config = dict(
    rotation_deg=10,
    embedding_dim=64,
    arch='vit',
    inner_norm=False,
    positions='learned',
    residual_init='none',
    orthogonalizer='polar_express',
    grad_clip=0.5,
    weight_decay=0.5,
    adamw_weight_decay_other_params=0.05,
)
Rows from block 9 of a small image embedding model, named by matrix and row number. Rows with one number belong to one neuron. Each number is 128 + 32 x the weight over its row's rms, rounded and kept within 0 to 255. All counts start at 0. Numbers have three digits each.
After each neuron's rows are labels from the 100 images, of 14848, where the neuron reaches its highest value: "top examples" is what is common among them; "colour at peak" is the nearest of a few named colours to the mean colour under the peak. Only what is clearly more common there than usual is listed. The data: photos of plants, animals and fungi (iNaturalist).
# fc1: MLP up (model.blocks.9.mlp.fc1.weight, 640x160), inputs 54-107
# fc2: MLP down (model.blocks.9.mlp.fc2.weight, 160x640, transposed), outputs 54-107

fc1.351:150134123123144072078184066132118159081097165165105160149119110117189120129121128115052120127160109179177086156116164179195163136123116165098136134160054089137133
fc2.351:152122165184116065111125114124096162108095120145084104203137117096136085113127138095133183164202167130159082140119131124169089038129135126079123104140074102154125
top examples: phylum Arthropoda; class Insecta; order Hymenoptera
colour at peak: pink; purple

fc1.573:170139155158121128077148165129137134104125162132121171116132108122186127139158138078107154130142104132131075142094128072157156150166097161122142163125083114124137
fc2.573:143143120112140135154097096136137098126095140093101173198106098144138118095095125134118120130094186108110136126131126204118127096101121137124123135138110181168132
top examples: phylum Arthropoda; class Insecta; order Lepidoptera
colour at peak: pink; purple

fc1.338:122134105099128075160070096151149148136153111107110145131112148032130116156135159111149213130163147150122144157105160101115115149108078142051158149084171146160095
fc2.338:115127140153098141116164153142134126095122120146147124125103133195130140126124069148143053123120144134120163092194078092141107099162165068145083108158092089137136
top examples: order Passeriformes
colour at peak: grey

fc1.547:076133137106168108109074099112143107177147124169149165153081131188162178125090090096193166129141151154078107104152118181156118059125175105146140143158154145130126
fc2.547:063129093171094191176150151170137098146101120104138138088200147111175149145163148153142114068159110159141141098157183146095117116135088159171073107099117122108070
top examples: order Lepidoptera; family: Lycaenidae
colour at peak: grey

fc1.582:105124070145122077175143105119089196142151151170139091092077104125159154105097169168079074106152107146141058153125129144168130207124143098152134149081125136126144
fc2.582:190147150135123140066145137114158096103118103104102108126180195160108119175166141038114160118094183104133174129162151093110124080145073110115144101133117091189102
top examples: class Aves
colour at peak: white

fc1.354:181133126113118111099116112157108120158085145078173088141107170159172126105101109143096094150101128206179148095115090152157146123147138100134094156123074112145169
fc2.354:147170124137095110139096117122139174117138115107074147168138167157095136144149176116135178102146126068150164123181119147120093131139168174111165101098073186143141
top examples: class Insecta; phylum Arthropoda; order: Hymenoptera; text has "bee"
colour at peak: purple; pink

fc1.619:098122181099071069145161110166130129095173146074168169111157104138090156123127122101163171146086129103135092115116158132098140130171129058130100171111127103132141
fc2.619:167197114170078192157129178138135135150168133148145146080101117141086124076110157113172114142098073131156105066129118166127121068126127069131091204134105131126122
top examples: order Charadriiformes
colour at peak: grey

fc1.423:058171121116114140129115187152172096133106117113138149076087128152169155188088113149128120048092138155134145141164091104097102172121134043113142084105190131093146
fc2.423:156106157170170081128181115121083119113113138140115076131122147123074127095162137125126136182178168080136104096164127128153109100157078145208129118133089131162114
top examples: class Insecta; phylum Arthropoda
colour at peak: brown

fc1.525:099086053103148048174074137113131143124167089171150149108188167066152086167154108109091172144194149125118112145107146119113139185095130107069122138082111108128120
fc2.525:142163170153094175092149116128146116209090121117133126132101089193127156112110156161138097097063086133123177130199105142130074064186119103151110144154094162136109
top examples: order Passeriformes
colour at peak: grey

fc1.344:073132134178161169067157165097121134155134095130109107112131128182103078095104131146135091149080123149105135194135188179134041184090124096146139160112131126135169
fc2.344:158110155066107116196111117115117077185121124151141068155147174139145176105143148117119085110155117115174121102140107090089096124144080128094127084158152135113149
top examples: phylum Arthropoda; class Insecta
colour at peak: orange

fc1.13:184106122126182109118166083153162086103151145092169183145072140155102151176123112132105148098125176193118124104127114106139177196121105099088110122146127148090148
fc2.13:096121104077140184206101088101147167176121106124075105110192087087135120095139091080109076100123104134155096117106116132121110100175122125140135175131135106119156
top examples: class Aves
colour at peak: pink

fc1.336:094110073127123106201122154088158053128162081181149122093143165082190126157119087143044129141134122120170107119109216115126163175162139092175130121110071149144067
fc2.336:154135152136140135119124100160092213153065162091118142119137132196087094140178180094151112120096102097071140121175035124136078084158126133113124161095161082108162
top examples: order Passeriformes
colour at peak: grey

fc1.252:082124136080077110123075145158083126129195196111140132170097130087122103197127116078147097097110149119095108114063120121133070155123124177133111182085091059133114
fc2.252:144092167185203082139156112149135133111083103108170147084122105133131119139101140143103125190124055083182149159136177132094130137116141092121157088127162131141127
top examples: class Insecta; phylum Arthropoda; order Lepidoptera
colour at peak: brown

fc1.379:133113112084143128138073137103069145156118061122117115175157141113135089150063133117084237109133122131147100131104145066134178139126117168144133158066219087126168
fc2.379:135188147130129094154166086163198074148141167138075146102132133076127167129143115121172045133125132124108169104152104143081043143138138085130098154177052176140065
top examples: class Aves
colour at peak: grey

fc1.452:160076117146126141132158127152122119094119124114105089071167155117155143063126182123089148124104147086079112148139091180084110132139079171097144103131158178070113
fc2.452:107142108079105083154101129093122112138188117104184103144147147120114120160095195114119093152092093138072153182119113104116147178117114111183114169130160134136167
top examples: order Charadriiformes
colour at peak: grey

fc1.561:122131099112129084133112158127109109101110084100192118124129093107113111121118167141101107144153172144070084152116168108134075101092095090173210150096040133119131
fc2.561:183062166149150145163128084123159101101135131085073115084176194182106153088139086082146116103126149138146162121070159147135101088110153131133094095143229108138138
top examples: phylum Chordata; class Aves
colour at peak: pink

fc1.194:063175152164122094195080113126121146113223131196149194093163137120151171165141152107118161135093140086088088091124129180157081160141137068111107129151111106148127
fc2.194:118109082106124182108188123148093116107123128147170058109069155132126080099095099144143193112091121173129118133107158180109130118136120157150107079051148166134166
top examples: class Insecta; phylum Arthropoda; family: Nymphalidae
colour at peak: brown; orange

fc1.620:074121166101119094135094069143136119119146170097111081093111133117136062149074154061183100160109149102170108133167174137153159207137187114129134151090127096158166
fc2.620:083103143140157106105174084119142095113126091099152116091138124092096174132121169125155121128128144076109126185126089105189158187096134185149160135034165107122142
top examples: order Coleoptera; family: Coccinellidae; text has "beetle"
colour at peak: brown

fc1.287:181149170088124187110128103200087144132091096146071106157101123111175100064160138114081175142104119186121162141079134088106151190103094123198126174108117114116101
fc2.287:115183117161110082147126061122173127167101105108110175170180161124129143161143085145183101171135160091091120085147165143170122104161103107099077088096110164181180
top examples: class Insecta; phylum Arthropoda; order Lepidoptera
colour at peak: pink; purple

fc1.322:068118129061087134148136133157125128187188177109163083108137066112100080179105107087169134111120144098128112133055143203176090147072155175195174122123080108166102
fc2.322:179110123169164080089134091125149106100141126121144127108075173103137144110133166119178100153063128099112160169126127083109159107148158095060123125083170077144116
top examples: class Insecta; phylum Arthropoda
colour at peak: brown

fc1.189:083135185142132113170098188177123102111140158107094130086168201125148120169138108114120119133105032097099088113101153158161119143162146131143147096149094169131115
fc2.189:136148111174115109115152132146102113165117149117139119096126081119093131130128178101135097088155142085164167108104110097144080072117090090125118112109170059088195
top examples: class Insecta; phylum Arthropoda
colour at peak: brown

fc1.604:129137115145135116120143148143112096081099101127118101136153205140129120111126104148193131167072201142157100179131146118077116129100088127179150165107156119110119
fc2.604:111180088099088088108110145067169184177204174098162067100117052101180100129090126116138150101148128136134160083121109128165092155146134089148099132148140063128075
top examples: class: Aves; order Anseriformes; family: Anatidae
colour at peak: pink

fc1.211:145134128178128159171082112149100086144165124102127158129106098125143131151104170129158137132116140117126136130138085157139086146115077132176106065163146096070169
fc2.211:096125116129127108103165110080156187111132137171172102154162128099160150104140111113118117157145129143120146117094113125105148127106152144092175067102092137131069
top examples: class Aves
colour at peak: cyan

fc1.98:106083123115142148116126095186118098114117094053112160163165147154113119190068138123146130118135115149167105170092168174113151093159089141090169117134101131080119
fc2.98:131124106110100137114099132103120183110143134159171059100121076100137121043163101139156118140159156102158154060170156074131128173112160111178116142144149115149104
top examples: order Passeriformes
colour at peak: grey

fc1.62:120133176065155147154089185116121106163118148090142128132119175085086074137145133135182186139117095103177085071104155068101084108133093114127142152124120095190109
fc2.62:129150070144197120138145069106142129155130095115100101210142138129116164115143136130116111165135095060132132147146125110164110089114149126147136157123173089117101
top examples: class Aves; order Charadriiformes
colour at peak: grey