config = dict(
    model='image embedding model',
    train_examples=155796,
    translate=0.12,
    targets=['family'],
    layer_scale_init=0.1,
    width=160,
    am_softmax_margin=0.3,
    init='torch_default',
    orthogonalizer='polar_express',
    adamw_lr_other_params=0.00081,
    warmup_steps=290,
)
Rows from block 3 of a small image embedding model, named by matrix and row number. Rows with one number belong to one neuron. Each number is 128 + 24 x the weight over its row's rms, rounded and kept within 0 to 255. All counts start at 0. Numbers have three digits each. After the name is the row's rms in percent of the matrix's.
Before each neuron's rows are labels from the 100 images, of 14848, where the neuron reaches its highest value: "colour at peak" is the nearest of a few named colours to the mean colour under the peak; "top examples" is what is common among them. Only what is clearly more common there than usual is listed. The data: photos of plants, animals and fungi (iNaturalist). In brackets: how many of the 100.
# fc1: MLP up (model.blocks.3.mlp.fc1.weight, 640x160), inputs 0-159
# fc2: MLP down (model.blocks.3.mlp.fc2.weight, 160x640, transposed), outputs 0-159

colour at peak: brown (81)
top examples: class Insecta (70); phylum Arthropoda (70)
fc1.287 058:138110122134148148145139121085113104126144132085141137181137147127153152136112141110111135115134166056154117113135124098114113097172140109105097173135129106122086113119106105139142177093109123124118138108110115089104142138082183117135135102154152132192127123132120122150150130166136066102150152111088105146116115145112124153132152129126124110129133182148112116193144127181115137097137128133143124123091157114133155174083141124140129134104170111133107115102151122102140092151122125
fc2.287 065:139125152106076110144132146136174164117137097166115133074096096094109108092109154126122109117134063206092186157108143142160168154089112127138146087132127132160134128125150145126113111143150136125152116154127130133132107109168099126116101114095130170068133138149129144095078117105122169156112096152177131106121144118143147099117084152131116130110115078116155125095112129090148114144125137139108134142135108149132112128155111133106133125134106109135145145150147127160121153127121128

colour at peak: yellow (78)
top examples: phylum Arthropoda (74); class Insecta (71)
fc1.76 098:129127096107141168150125143101189116118104168132095112149117157080095161089118129125141147130111129128122119082161151095124120156108134120126128156129155102113105139146126141121155115118119083128117139139102139134164133126117120149165106124083142168130147133180072105090134183151104147131144128166137096161127131147183157071145103124096102137134104119095141131115150121111158131087126117133142088126119109122124149111138145124142128145120123129130169178116116185144143090159077128
fc2.76 103:139142123128118080147119126157097143128118117089198114083156119108142135134165140164102076142161082139165129109088121153112098103101147091166140087122138154119129112122118137124135135113119138146154117108134119108102120146151157127098137129148165102110132128110197160158105117110139162119114135073156172074105123125088148122125150119142131105153127131166110146144109133091129143188107132120136161104127137123098106148092151157134123129132119112102118095151142092105079139144126124

colour at peak: brown (59)
top examples: phylum Arthropoda (60); order Lepidoptera (36)
fc1.215 045:120145124094116187151131150128165161133149129083130111095118111148124112139139144153164116132137114113120133117146154141097130165133173099126083123152121153122121116104148176101111128158112114121156138129099121131104135091125176140056120146123126109175128153092086096108143166158123103141202122164130121157126107099092108107132147159090104146118122140093107148137181130115105131099133165130131133144157152164113137152094152120098118142094095107106159134130099104113101113137121146
fc2.215 048:146134127170134109129106091159105115134102117171152148153144171088132149096116098090123145144114103147109157127117082091164137101125126142125158161109156098158134111157087113161179116094142123156105149156142130121150119166128099114172153133132146174073121108190169136137105080077086114122066152101115119128131131137155145137133102119172145108131141129145146112129109130125150141138131128094132123097118093086140138119134121136113137106147167142131090147106133124124129158106137119

colour at peak: purple (27); pink (26)
top examples: phylum Arthropoda (84); class Insecta (83); order Lepidoptera (42)
fc1.283 127:161104120114163160153112108136141112082143061143125113098128117138195126117100168152109132178146133159101138126134084115139120123133132102083137153120101096142141172111119160161100123110127113170095148122142130126149131123156124182128130135121105130109153105066133107111151100153112142162115150114132134120109155099123127108131159088105094159131126181114112160157138087154117128146137159112122147099116083109115119162138132124114136143095184098126121114130134145124140181137105104
fc2.283 124:088166139135133096107120099157163124108149149146134105138111125111087126105127136086113133110133139108106099151157104122108140118152151112141129108124177159131119121120103088140128146143099117122163145120127131128146149147132117083109140124139129132151155149120145115155069194069156136121096102159109075127129103134127134166128140122169151089127097142141150100120132125086184127176120138115147145146119177139108135104138122119165111131189097159119147116107118153135103063161143130

colour at peak: yellow (90)
top examples: phylum Arthropoda (83); class Insecta (80); order Lepidoptera (35)
fc1.260 077:147086132202129135108124103128107124125128127174111169158132120120071151058138144157108110146118147152148147138147143146143147159108133118129125132123119154104171109171113162120146117119134129129122138116107125091110121132151139125161150130079144104149196121145046137115107114102130101137123129147130086158116105165115113111115144127106145142144118142111136113138118164093157142112116126149113147118145175119077097090116143177127154100124092160115145130093126117103155116107122106
fc2.260 092:118133116055094123128122155174167147117118131113119125101119126147136140164142130110157167087136132143146078072138110113102114068145133145119130124087118137166074130169125102101144155173085136123115123156100129142125131117138116154125128138137123121090089134103167128161116095150123143093112137097143151144155138110145115153122137112161115104113150125141147120122114144161104114129121140093156172116145096097175127183122119129124079150145146099099123121104156129154136135143191131

colour at peak: grey (77)
top examples: order Passeriformes (55)
fc1.130 092:127134107141144122136074092166142120151120139132101143177139133141115126111132145122115139121165100069136131136156143151153151168104084151144059114143147136121140143143103114131156170118096119132128105126134165099128159123116060136117146123117116133141098121164135100153131122127112101113144127109131130137096144147091134137129104114169100108076158146121165141144113115158150144169136136107126101106111154131173166154120126096121108121158103098079124147143099109098160201135135089
fc2.130 099:132114162110137121129185147123144149116127130120125128101128123111124092145140085126118092109109122182118121138084095116128139086158137099138195143150122147125164111100139145094112093126156149119153133134122100173143139108141180087142122108124157139116152150115144129134139116141121123122104162127113112129142106121121156115143150191104153126198100126117086102115117162108132086082125105123120154148149107101095087148126107164143140086080120174138136127113166122146115095144152154

colour at peak: pink (28)
top examples: phylum Arthropoda (67); class Insecta (65)
fc1.7 090:149154138120117186127128127118141134105139088125124151125151155124134094134126140074126157162121189156143147099093105138114114147147128116085138125073153100129111164145134126137110126081153130113145129061167150118139152139099131085155120128145127145133156114125111142142161135149128080104139096141118109153152149131100171128135142171131098115149095148148156132082105121124063137153125146146134159126129069125110130082112149134138126119124130149153127106087072122133159151143099125
fc2.7 092:096143114097119077103112129145138118153076182115109136085122115156121153118122136142104119130142099120093110131131157140141174129160139108183105128171106150122111125096101105177177152139122103144132146126105120130114138115153118147074089134138122127129158179109151153106117101142115137155122155130136148150110120126175105133146117121112153131141124103133130104154137138109193097090134118106125081121129146142135150157143151098122095106167163124088137162139208117148116113123129132

colour at peak: brown (63)
top examples: order Lepidoptera (35)
fc1.451 051:097131139115143146131157124125118125135151158121168131104116101146094138098117173110143145126099142101100113077154132174141124139154137089147147160126138146142131125155142150103123166137125139148162143156174123193117085097119131113096128130112124093148088126143080123102152142154075146093119121164099138125122087149159134139147089130070117119166128103102090147129153078104109121107142126139141144151167131141135128133155088164123135156104127076106115115125082119108113130162151116
fc2.451 049:144144092145130110142104139134143119134115077109110153138133125104171137129138079153128111141125106131147139178105088078127128143088121148111118131130106113137151112145112095172147091109152094116121126118121138067129172170131114129145153144134173159096157129113200107152136107076141112172141132107115154128147147118104108129141150118144151141094117168155166120110124136128145177109116114101090123118098145119120108128103178118116120095121141151141142167117146141131160161068107148

colour at peak: white (55); cyan (35)
top examples: order Passeriformes (55)
fc1.168 108:153123128132046100149141123131109144147154141116126113147166173149107122086079111121092106111140149142119135092136136145146132119135091063111147128120069155128110155078060156102149136135084123076084125113132146102120136129166147145177101109102133139155144133131147177144152133153139141101131127109145179121119109126133138141131119160112140126158099105121122143131148153126134140126133120085125138130151107134137152126088108134150119173135120137167130122110175140120138145145101089
fc2.168 141:097095114119120100100110111148105104153141112131097163143151121114119175089188113104133106133112114181145143143147067151126123118112145154161128174094155106114151075134139110137154123139130159165126106167103137119154148122106139113136131081137158119085143113145118081137166092131132161117140090117122077112114120115124135134105122077142130080106150112155134111110137144121131151100106134116110161167134136142162150151134173140142131149082137134129121138122112125118110095123197151

colour at peak: brown (50)
top examples: order Lepidoptera (31)
fc1.523 070:144112158111098102113118152082091128134089156109137108118105136117127102118164131126125092096148142111113107153119142146103084071149129130153145120166107138145097153126139134159099133142105093142120094095135140141101135170119132140113148114106179110170166124104087142120177128125154128112190104100133105130093160089128143117172153152145088099158129128130123139154135126124173134148093146127134146130112113168127121116165127122084166118121170112114087186141148121132129117098162133
fc2.523 083:122144116141135147107153110164178161122168099165107135143123127131129124118072134104118175170117140152155162133113112150144177167171118137111113157100141066135194106102119144108137111128130156105150142175134098108135108110151136116118103135149115124118081122139137081107085138145116112133080175145103122096169104159124105133100110119086152134090126139087151138125107131132105123064150122120115125108122119124146151134109117140146099107124119162157148113146136133131132126157086134

colour at peak: pink (46); purple (28)
top examples: phylum Arthropoda (73); class Insecta (72)
fc1.208 101:123100126136040140156153131126098110142123118111148120105141103131151135095140109139129102107116130087084120151107083132127084175117108132132129152142108154144105156140131123134116157125119118122169091120193108128151114119126105120161110129136132101091126146092141135138153137132101151167131149127090204137168144112129120117126180142144133097107135143106110175172136110137133132159163076108137117134143135123123167107158115148165158116105138115113095133119092111128137170146090096
fc2.208 105:093148111149158112101108165133175131086129128177094084130128121111116114166130116110097174150137107172174085087143159127140149086114145160121133126126104089088118145117159118165117115133119119147125179143088131137142134144125123150116129124152114175142125129141133102160091111093142106095122131118171107146125096121118110142119141130142101120116124147139130121092128112117142160109129121123061152129120137160109113171102162137143134116132106148104140098155138148110084096159152199

colour at peak: green (45)
top examples: phylum Arthropoda (69); class Insecta (67)
fc1.281 088:112153155158154112179090105126137106146161110141064113126130154137127155098132137122153173112129126148159140106131156165169128143135107136140137120172123109103142108123140115102128114116140096126123110125105103163132125146151143103141137091154126138108095114138114126158121131136100160189147109120113127146101149112121107140124149110160183122159110177169163097072109156118128174094085150148138119098125113134125137133149142145128048105132072118132142101130129112122126091096144158
fc2.281 098:154103147121136099154107152160111117102126144141133168142171097122145099113115127110097114128153111146091115086116129084155148085116126120101102115142111142144146146134089140156123133097112118110145101129127110109096177133099125139110146153139104119064141121111145118089160163098132170075088139121115164106177128111124150177167111123096135145093130192110104171144144145173133087131142125120115114133130139116136167115142123149136150147091157167141127127153106142084149114108112116

colour at peak: grey (79)
top examples: class: Aves (83); order Anseriformes (26); family: Anatidae (26)
fc1.65 216:112107161173109123097148105140136178103102122146139151173139098140145124142098103121147109139157145108124125148148088105120185120134123109134106133119107141056129133145134117113152069126144133128064130147142168119123085078112148100151164107122149119118124127128132116064110104135173086140158093119141099121115136139133112161156133099135084130137108179145099139147135134116135168166141114134169106133158142180111130136117166141139130112139110122100113101155119112143141110121164118
fc2.65 182:151120100121116157142120139115119082109081110108118134102131144132128129101146168140105095120072132128139104146108158145124123147119134140108154114132115125159127132105093133125097164144111172150166155125117125097147151190140139136107110171095157145196146152133140159138111124120086168096106106109119159138171117109116113121147109172141123111124123073109142104131113120145165083107122154099123166112104126132156077100124121117121142115148175115152137133130095165138132197140129160

colour at peak: grey (83)
top examples: class: Aves (84); order Anseriformes (31); family: Anatidae (31)
fc1.474 163:157145119081096104120103140103119129139074140161117162124120170098126192163130164124136148129126071158150132163143140152155108108179116151116127086150146139161141183135128134108160115143154145118158118124145114117139127100096158099154113145148150060151121115142105118123156106132148113102119121149068108149161092100125144137096121119106129119107103117165138124114159109085133160136127096080126131111116149090143152134166110108113125125122141179137109135092110129105143132119139125
fc2.474 151:103122123143131149107163130160120115106172146105095123130124072152114123136123079177091101099119128118130118159162109102122140188075144111144117133109115130095138093164127102135102132144089164099113132129104169125140109140177095138115134133089141181135115147141143128113130144148119126103122111115166131112113130108117121119195142177151177085152161092137116143125119100102132099124137093144151156124135118183164105126088147150122124117131127128160101120154152117120133150148153098

colour at peak: pink (41)
top examples: phylum Arthropoda (68); class Insecta (67)
fc1.443 083:146108124141117181192122142143099163124123151123108136129172091114146100134114128106102126160131087134138116109149116120124093128131090131117148106125138122186132151136124123118113136138161131131161109122123157113169112102139156111079145177089150090135091109116138157102121128138117163157081119081100111120117133127093110092146145139142118156125139106132119149153146138184071107146183164098128143139143135144122118128122157112121131122109141071159114123116088129097148139166138070
fc2.443 091:114135095086120099120071120161173128140116118112151109089072125110119159110134119141140133147149142126091160131110132118139188142115143143132110143100118108127095118141152079147116092117108111127090179133106130150136123169142095123168128134127128146132174157132103138141152143154131090137163118180123172112123134116166122125119109108128107119103103156122119143110124134087167182126109121141121142139112145113101125160158136149166132173132108163076120107154156117120084117151099184

colour at peak: brown (54)
top examples: phylum Arthropoda (76); class Insecta (75); order Lepidoptera (35)
fc1.278 086:089141146139145144120105118093176109113126133131110102157099138142163138095158135166146114119106180098152088114135132144111136116185125115116124109147139136159129114155081142132153135104132112125150087157142133102120140095143147116154090096192115164088121127164128106169109108119157115090117118127122106157111138132155163120170109128091132163133095155134145138156101086088167142115106132151140098101110154126127126138148085127130119152147101172135102104139139144092087125110138180
fc2.278 100:140121134106095091109115106135141141147135158161151157091139124089104110114090127079130154167164105145076136134138137074135151156091127134138117124126134103138135148110150080130147114105080135118104157102106108183119129164131147135123138148083155123153159141064131151111164164133126160160150136119117136112142140092091124168111149126150118114107148090090134146097147157112126137134148117143113164163099131151113125142138185099136102159078121125104129147143123129179154127140117133

colour at peak: brown (81)
top examples: phylum Arthropoda (75); class Insecta (74)
fc1.555 124:133128110166171131108145138087136105115132146119129127135112130128130136109115146104177138129131122101116142133114104109136138112105122141144118119109147113140142109141124151146125105118107164119113139157102108140121168149104173117103151121107111160153146118127095106197131133098141136156161138148088134103140089141081139116170156136081116174155130168129179145146119059121102149066115113204130107143111110104128144130163117125084132146138115120119131155155107088089156131077139144
fc2.555 157:116141120143148113176112075097155143127091080131117147178126108103124152119174122117114116159120114132144126116119136141132107116081152102115175154110127093166130106096141141130107115089176082158144108141132151117153105185114130129158113163160132109097163120139144130082127130118087115089110087124141117137129145097121110193153129104108177120127125108139116141084144140123114125137108095116146121180130158148144126139106133127154103123098095118140123142120119115160082139125185133

colour at peak: grey (92)
top examples: class: Aves (99); order Anseriformes (40); family: Anatidae (40)
fc1.490 119:184123110157098136122115110126126136066102121120144177143127147116144118149132125135106099164103139142134110143126137127144099169118146138109114108118116127155108188119087134161120169135153140139112078081121143127109114172184127136163124116150166148179142119134147130100116135115111137094068152101121167121148114137158088118120137129165120111114164107129128128112128124093139140146128137080141148095087099129122134101115121133166138136137153103181125050132145122093153129136142132
fc2.490 138:118133114111129088093117115117132101116114127114124166133149153139149161115146086128070158076159108159127163101120131173138134132088114114153185137112145127109135075110121097084157092114129115151155082168109110114117175155136156088113111118146151153093124120135150124124162110128149131074190131116118095148149095113126144100176164128105166123128133107124142144129107097113144126121126124123171132142154163167159136128122108150133108139124130104160129121121122117138105132100076155

colour at peak: green (64)
top examples: phylum Arthropoda (72); class Insecta (69)
fc1.466 053:070153136149153114115120132154154116145144150133072103142091080080154138139126101140124119119132130078096124137150148144141081140119110117135110172157136152148118132074129153104107142151121150112140114170127123133129113145119132095143092105178124112119124115171127119129106158108175105114125147147088124157100128141150126114121107131101125125155139172138123183152104105139144166144085124118135139149120144128112134126150095181118157098103153135123145147098172161107104061124139167
fc2.466 054:152106117073108126144125135128127130139109129127143119131119141130106104117120143122126150140110135197152120138118092094124168128103165107085128106098140097125166100163106101122168125092115118132123125121108143142110189103146132180137146138124195150137122142063121132133134088136112153131148103128141113113146120121094140131128143134178141138112148088104171122090156140131101093098187106154111129131122121142116148122107160092116108182133101094137113134148094099150134189152115115

colour at peak: orange (29)
top examples: phylum Arthropoda (67); class Insecta (65)
fc1.534 050:111088165124149149138118168124105178114132153115165143134108167093089097125103141098129117128138125101082110114119136160110143135147103147155183176129108141132114127132131137138135121089124156172145111112098130134129111122096145122132119105146129126162166111152142136073179129143141115156121133118123111128146102155188157126112105120122164141081181136116145153171126115069119100132140147143088119115142106135130112130109086112110116114123085154116123110122082123159161178145125086
fc2.534 052:135168088142167115123135089106188113144147108119103143134095095136127161125132109146129125107109092153169128138111086095155084121096159108096084100125134119136113107152126125141127152129165072071171147139163099130151148112141099149132118169117152105083099098131133117151118126117115091104147110147118149127123132131092081120141159120131129144171089150135118140120126140156136182107120099078131139139133135106126147107163160128130107137090171100152153136155115142115113116103128163

colour at peak: yellow (60)
top examples: phylum Arthropoda (82); class Insecta (79)
fc1.551 091:152141109099138150102091114118125083168103110103114153161119166102142141112117126162153135133103115115158143125104094121107094159099107177114147142113149143144124131124116156127148153113152143110121152132118112142086146126157103148116123136135129131104157115140126115145144168112136137109175142160082105133113098160158100155161116151076163149139111126143086118109135118095129171072108121150112136124106131144160142135137089174191126106081114154078144122153125097089168093114136113
fc2.551 101:097117119147145123118136140151130148074092128118117099087133114079128120081154106109136096116150143137148118147127125166154111129095155053122107109148134109114157153145152156134108102168092098130152104144126129135141156156103145077179152097147139123163098177134146122119159100139082148155113109126164170153148148126108120118093131068164108116127142153115122117112094137132132104146131119107119097127095146124110106117142184106112128133166132146165118150117117142125078125148129157

colour at peak: green (54)
top examples: kingdom Plantae (30); phylum Tracheophyta (30); class Magnoliopsida (26)
fc1.124 073:157161113124110098133094153143167090205080153081118126081120166161136151155124105143142075104107127149167141122115165128183141144120126158135136097144118146123106111131102132136156124151175135122116135129079140124091123136144129165120149123144144156134138144098102117123135126110128080126128138148103152120146124166117084114163137134126159125152109108146144067075076109138124151072099124158147099142125136134110127104110148119151134119112116130102137147151131100130123136087107130
fc2.124 073:131117114157171133127127122127145199056160102152141150181139077089100113084153116125138169128154127064130143176163092151127096118118133096102106132099154124118171148110119140118137112108095105112133118119106092119137177142120136109120094133128135113154108117195127131111161114128118140133072116128143134123130095124136152102106118129145108123137150145134118184148121118126119110182157141097142155109129130118153125138141105127114120118156109124146100096087126144128108106142162132

colour at peak: grey (76)
top examples: order Passeriformes (57)
fc1.122 195:137131134143131089098108134138093152165102102140127106130139116145114157136118107153144094113159130117137104113124096073118122122137123132157141118141185159116131086121147115191105125102123105120136135110158135137108146114145114167149114154131140129144101103122150154156137116110175136131147124118089113109134142133121106069159108160113129095150141162164149126099127105114135091126136104157168129116139171094108088153150175077131081146132130132112176147055153112124137095130164167
fc2.122 199:133142133105135169119157097133160120108129143103131114116129112115139112122139127085115133152058155155115137138131144188144129112136137148126129097112087071146106158123127144110122077138178176122092098123091147137152127130115118100124130136125109100113125146121147104153148147138128097138119132126180108125118109090119129168121152153157123168105102100109108145157112133110120134129157141118113114163178078138140171150092087169129154117131106128144131178138066127170141122119086158

colour at peak: grey (76)
top examples: phylum Chordata (94); class Aves (92); order Passeriformes (53)
fc1.360 100:140149140160084121119101156098126141153107149124085124117126149077120087146149177127172131144156110154159137116087161110142142151104133128127114069108132134112109144153097138120148104122171100123116136131102136100121083159123154110171203138130114099128129144130176133129171103108125139123153168107152133118137078086135123109118147104152165136138119144150133155147169135117132113131115171109150104115150156116138101129159136133106128139112125133121111075100111084145070131105121105
fc2.360 094:156120145085125144123119109164103127107131076149146142146093143156161131117135109144089138101090091094155098145160138137122097140132126157165151134166160129143161127065124093152137141154091165140122112132159117133157175096111135126072107108122134161125130153111103125120124117147117149069095109135073136127143141126138121128152101125123135135110094114154112126079113103122162101151125094145157134122118118122155172149114165130106130114125164156124138196134146116146182116147147127

colour at peak: green (30)
top examples: class Insecta (61); phylum Arthropoda (61)
fc1.73 064:114153096142155116107096140113147111099150131140131151124113160105101145119157151115122163117124134131159121119117116149110166120146156157140122082178135138138121115155118146166143096087152120140136085143118140072118137129105164118114086120133115157131162147140147075138087100122129090115098123124150088150159104126131156078158112149125131170099110144128153135159117138070138131098121137151140116095123188116092116120138107152139132137129089204167104116138140152100137103085146131
fc2.73 062:130114138115089139109145106135135117141127122134147132129152117105158116117076108069142126150152144113087109113163128078138096131097099100118114131093138100160137143159129089108121156135087129127135138132132083166137126133179101150173157138144151091146094140101100175118177153140111152127135137093092135126109153111100123211134128120137103092132151123110120141096126135144152145143177124122137174161111098121134146143125175092128100177136149104107124119144095125150127109155129144

colour at peak: cyan (30)
top examples: order Passeriformes (55)
fc1.3 083:174150136161135151144124085129137134122129072118071124129183092141124100132187142108084133101135137123161101149103134148088091117101131118093089144123137116114160156153121131159121087136135149110119097116132142131119161130130093139116105162134140140134113094141166102131098152114132097146129121104151125118106146150086141152114137140092115143143122134138140131182117124172097149166146125118167154128119120122096153107164120145146126131121136107100097078140161133160063158170118095
fc2.3 084:095113119085132109125148137153102128152117195149155130101123137128127120110086106133167128165118110126137172082136127114160152170148155115140144124135128140136123117116103163173127138134122107095121137147124117160138094130129149129168124101142158135116169186105087131123142107165114157086115114134146091144146084089135100103133129149149144090131138122076125089121133170110133089081118137150089104135126140142127129135114162122103137128118122111153165189131112105074149103092111152

colour at peak: yellow (38)
top examples: class Insecta (64); phylum Arthropoda (64); order Lepidoptera (32)
fc1.183 037:136139107166122119147110134131102094103137130125113127111091177134078133152137125141114096154135118139166100105140120097124154141118113170139123119180147162169142161119153109113130147136126113126116176179067148141147112109097144119115127129115155125108139138132129127129136147125132105116168149096157087127174086157112122075110074136148138145126159127130162121127089167108093137133126167119115108157134132124107095129083110151139146146113078124177173130129140085136108086084136118
fc2.183 036:134111158107158148105166139139154172142110111107154129147161108090156140123133115119152136116113128126113165174139130182139077115128156086073120124105097089123102062175079167139136096091102130120087109093135104114108129145163111129131141134152121140142089099155156117136140119125117152148085117159097147110133177128151132174148150104125132139125117140136094141106136109155138143095133076116128166093139110100142165152144126116126116116144165128111110113135123139130126163166127147

colour at peak: cyan (49)
top examples: phylum Chordata (93); class Aves (92)
fc1.71 037:142136105148112113124095097133165157122140133159115129149109167132143133133124128152109114151133174123092124125083141121147134136157122181090119127136129116089158115086127142173148109120165146115118178116071122110147114159119119119150143156156123084126096145130153145119125114142105110138127083104091121113182124132143132107139109164147153151076134100154166133124103091161096121126124106176136109099126110124114119072140148107198103161127104130159164085145118157123121114132137095
fc2.71 037:097135130119100138109134164118107092110132125098152144133173071111117127107135086138153145130142101148194125136188118154144126123097125102178129138128111137151116113161098120109135128123109112149089088131144104122077161117143143150105096129109166161156174094132106128131148146096148131117100147138152153164102102142131113136091158086108121117185123140145111099159150166103133135126135177127123137161165143088137119164127104141078115085139134126121106136127158114134129103138113160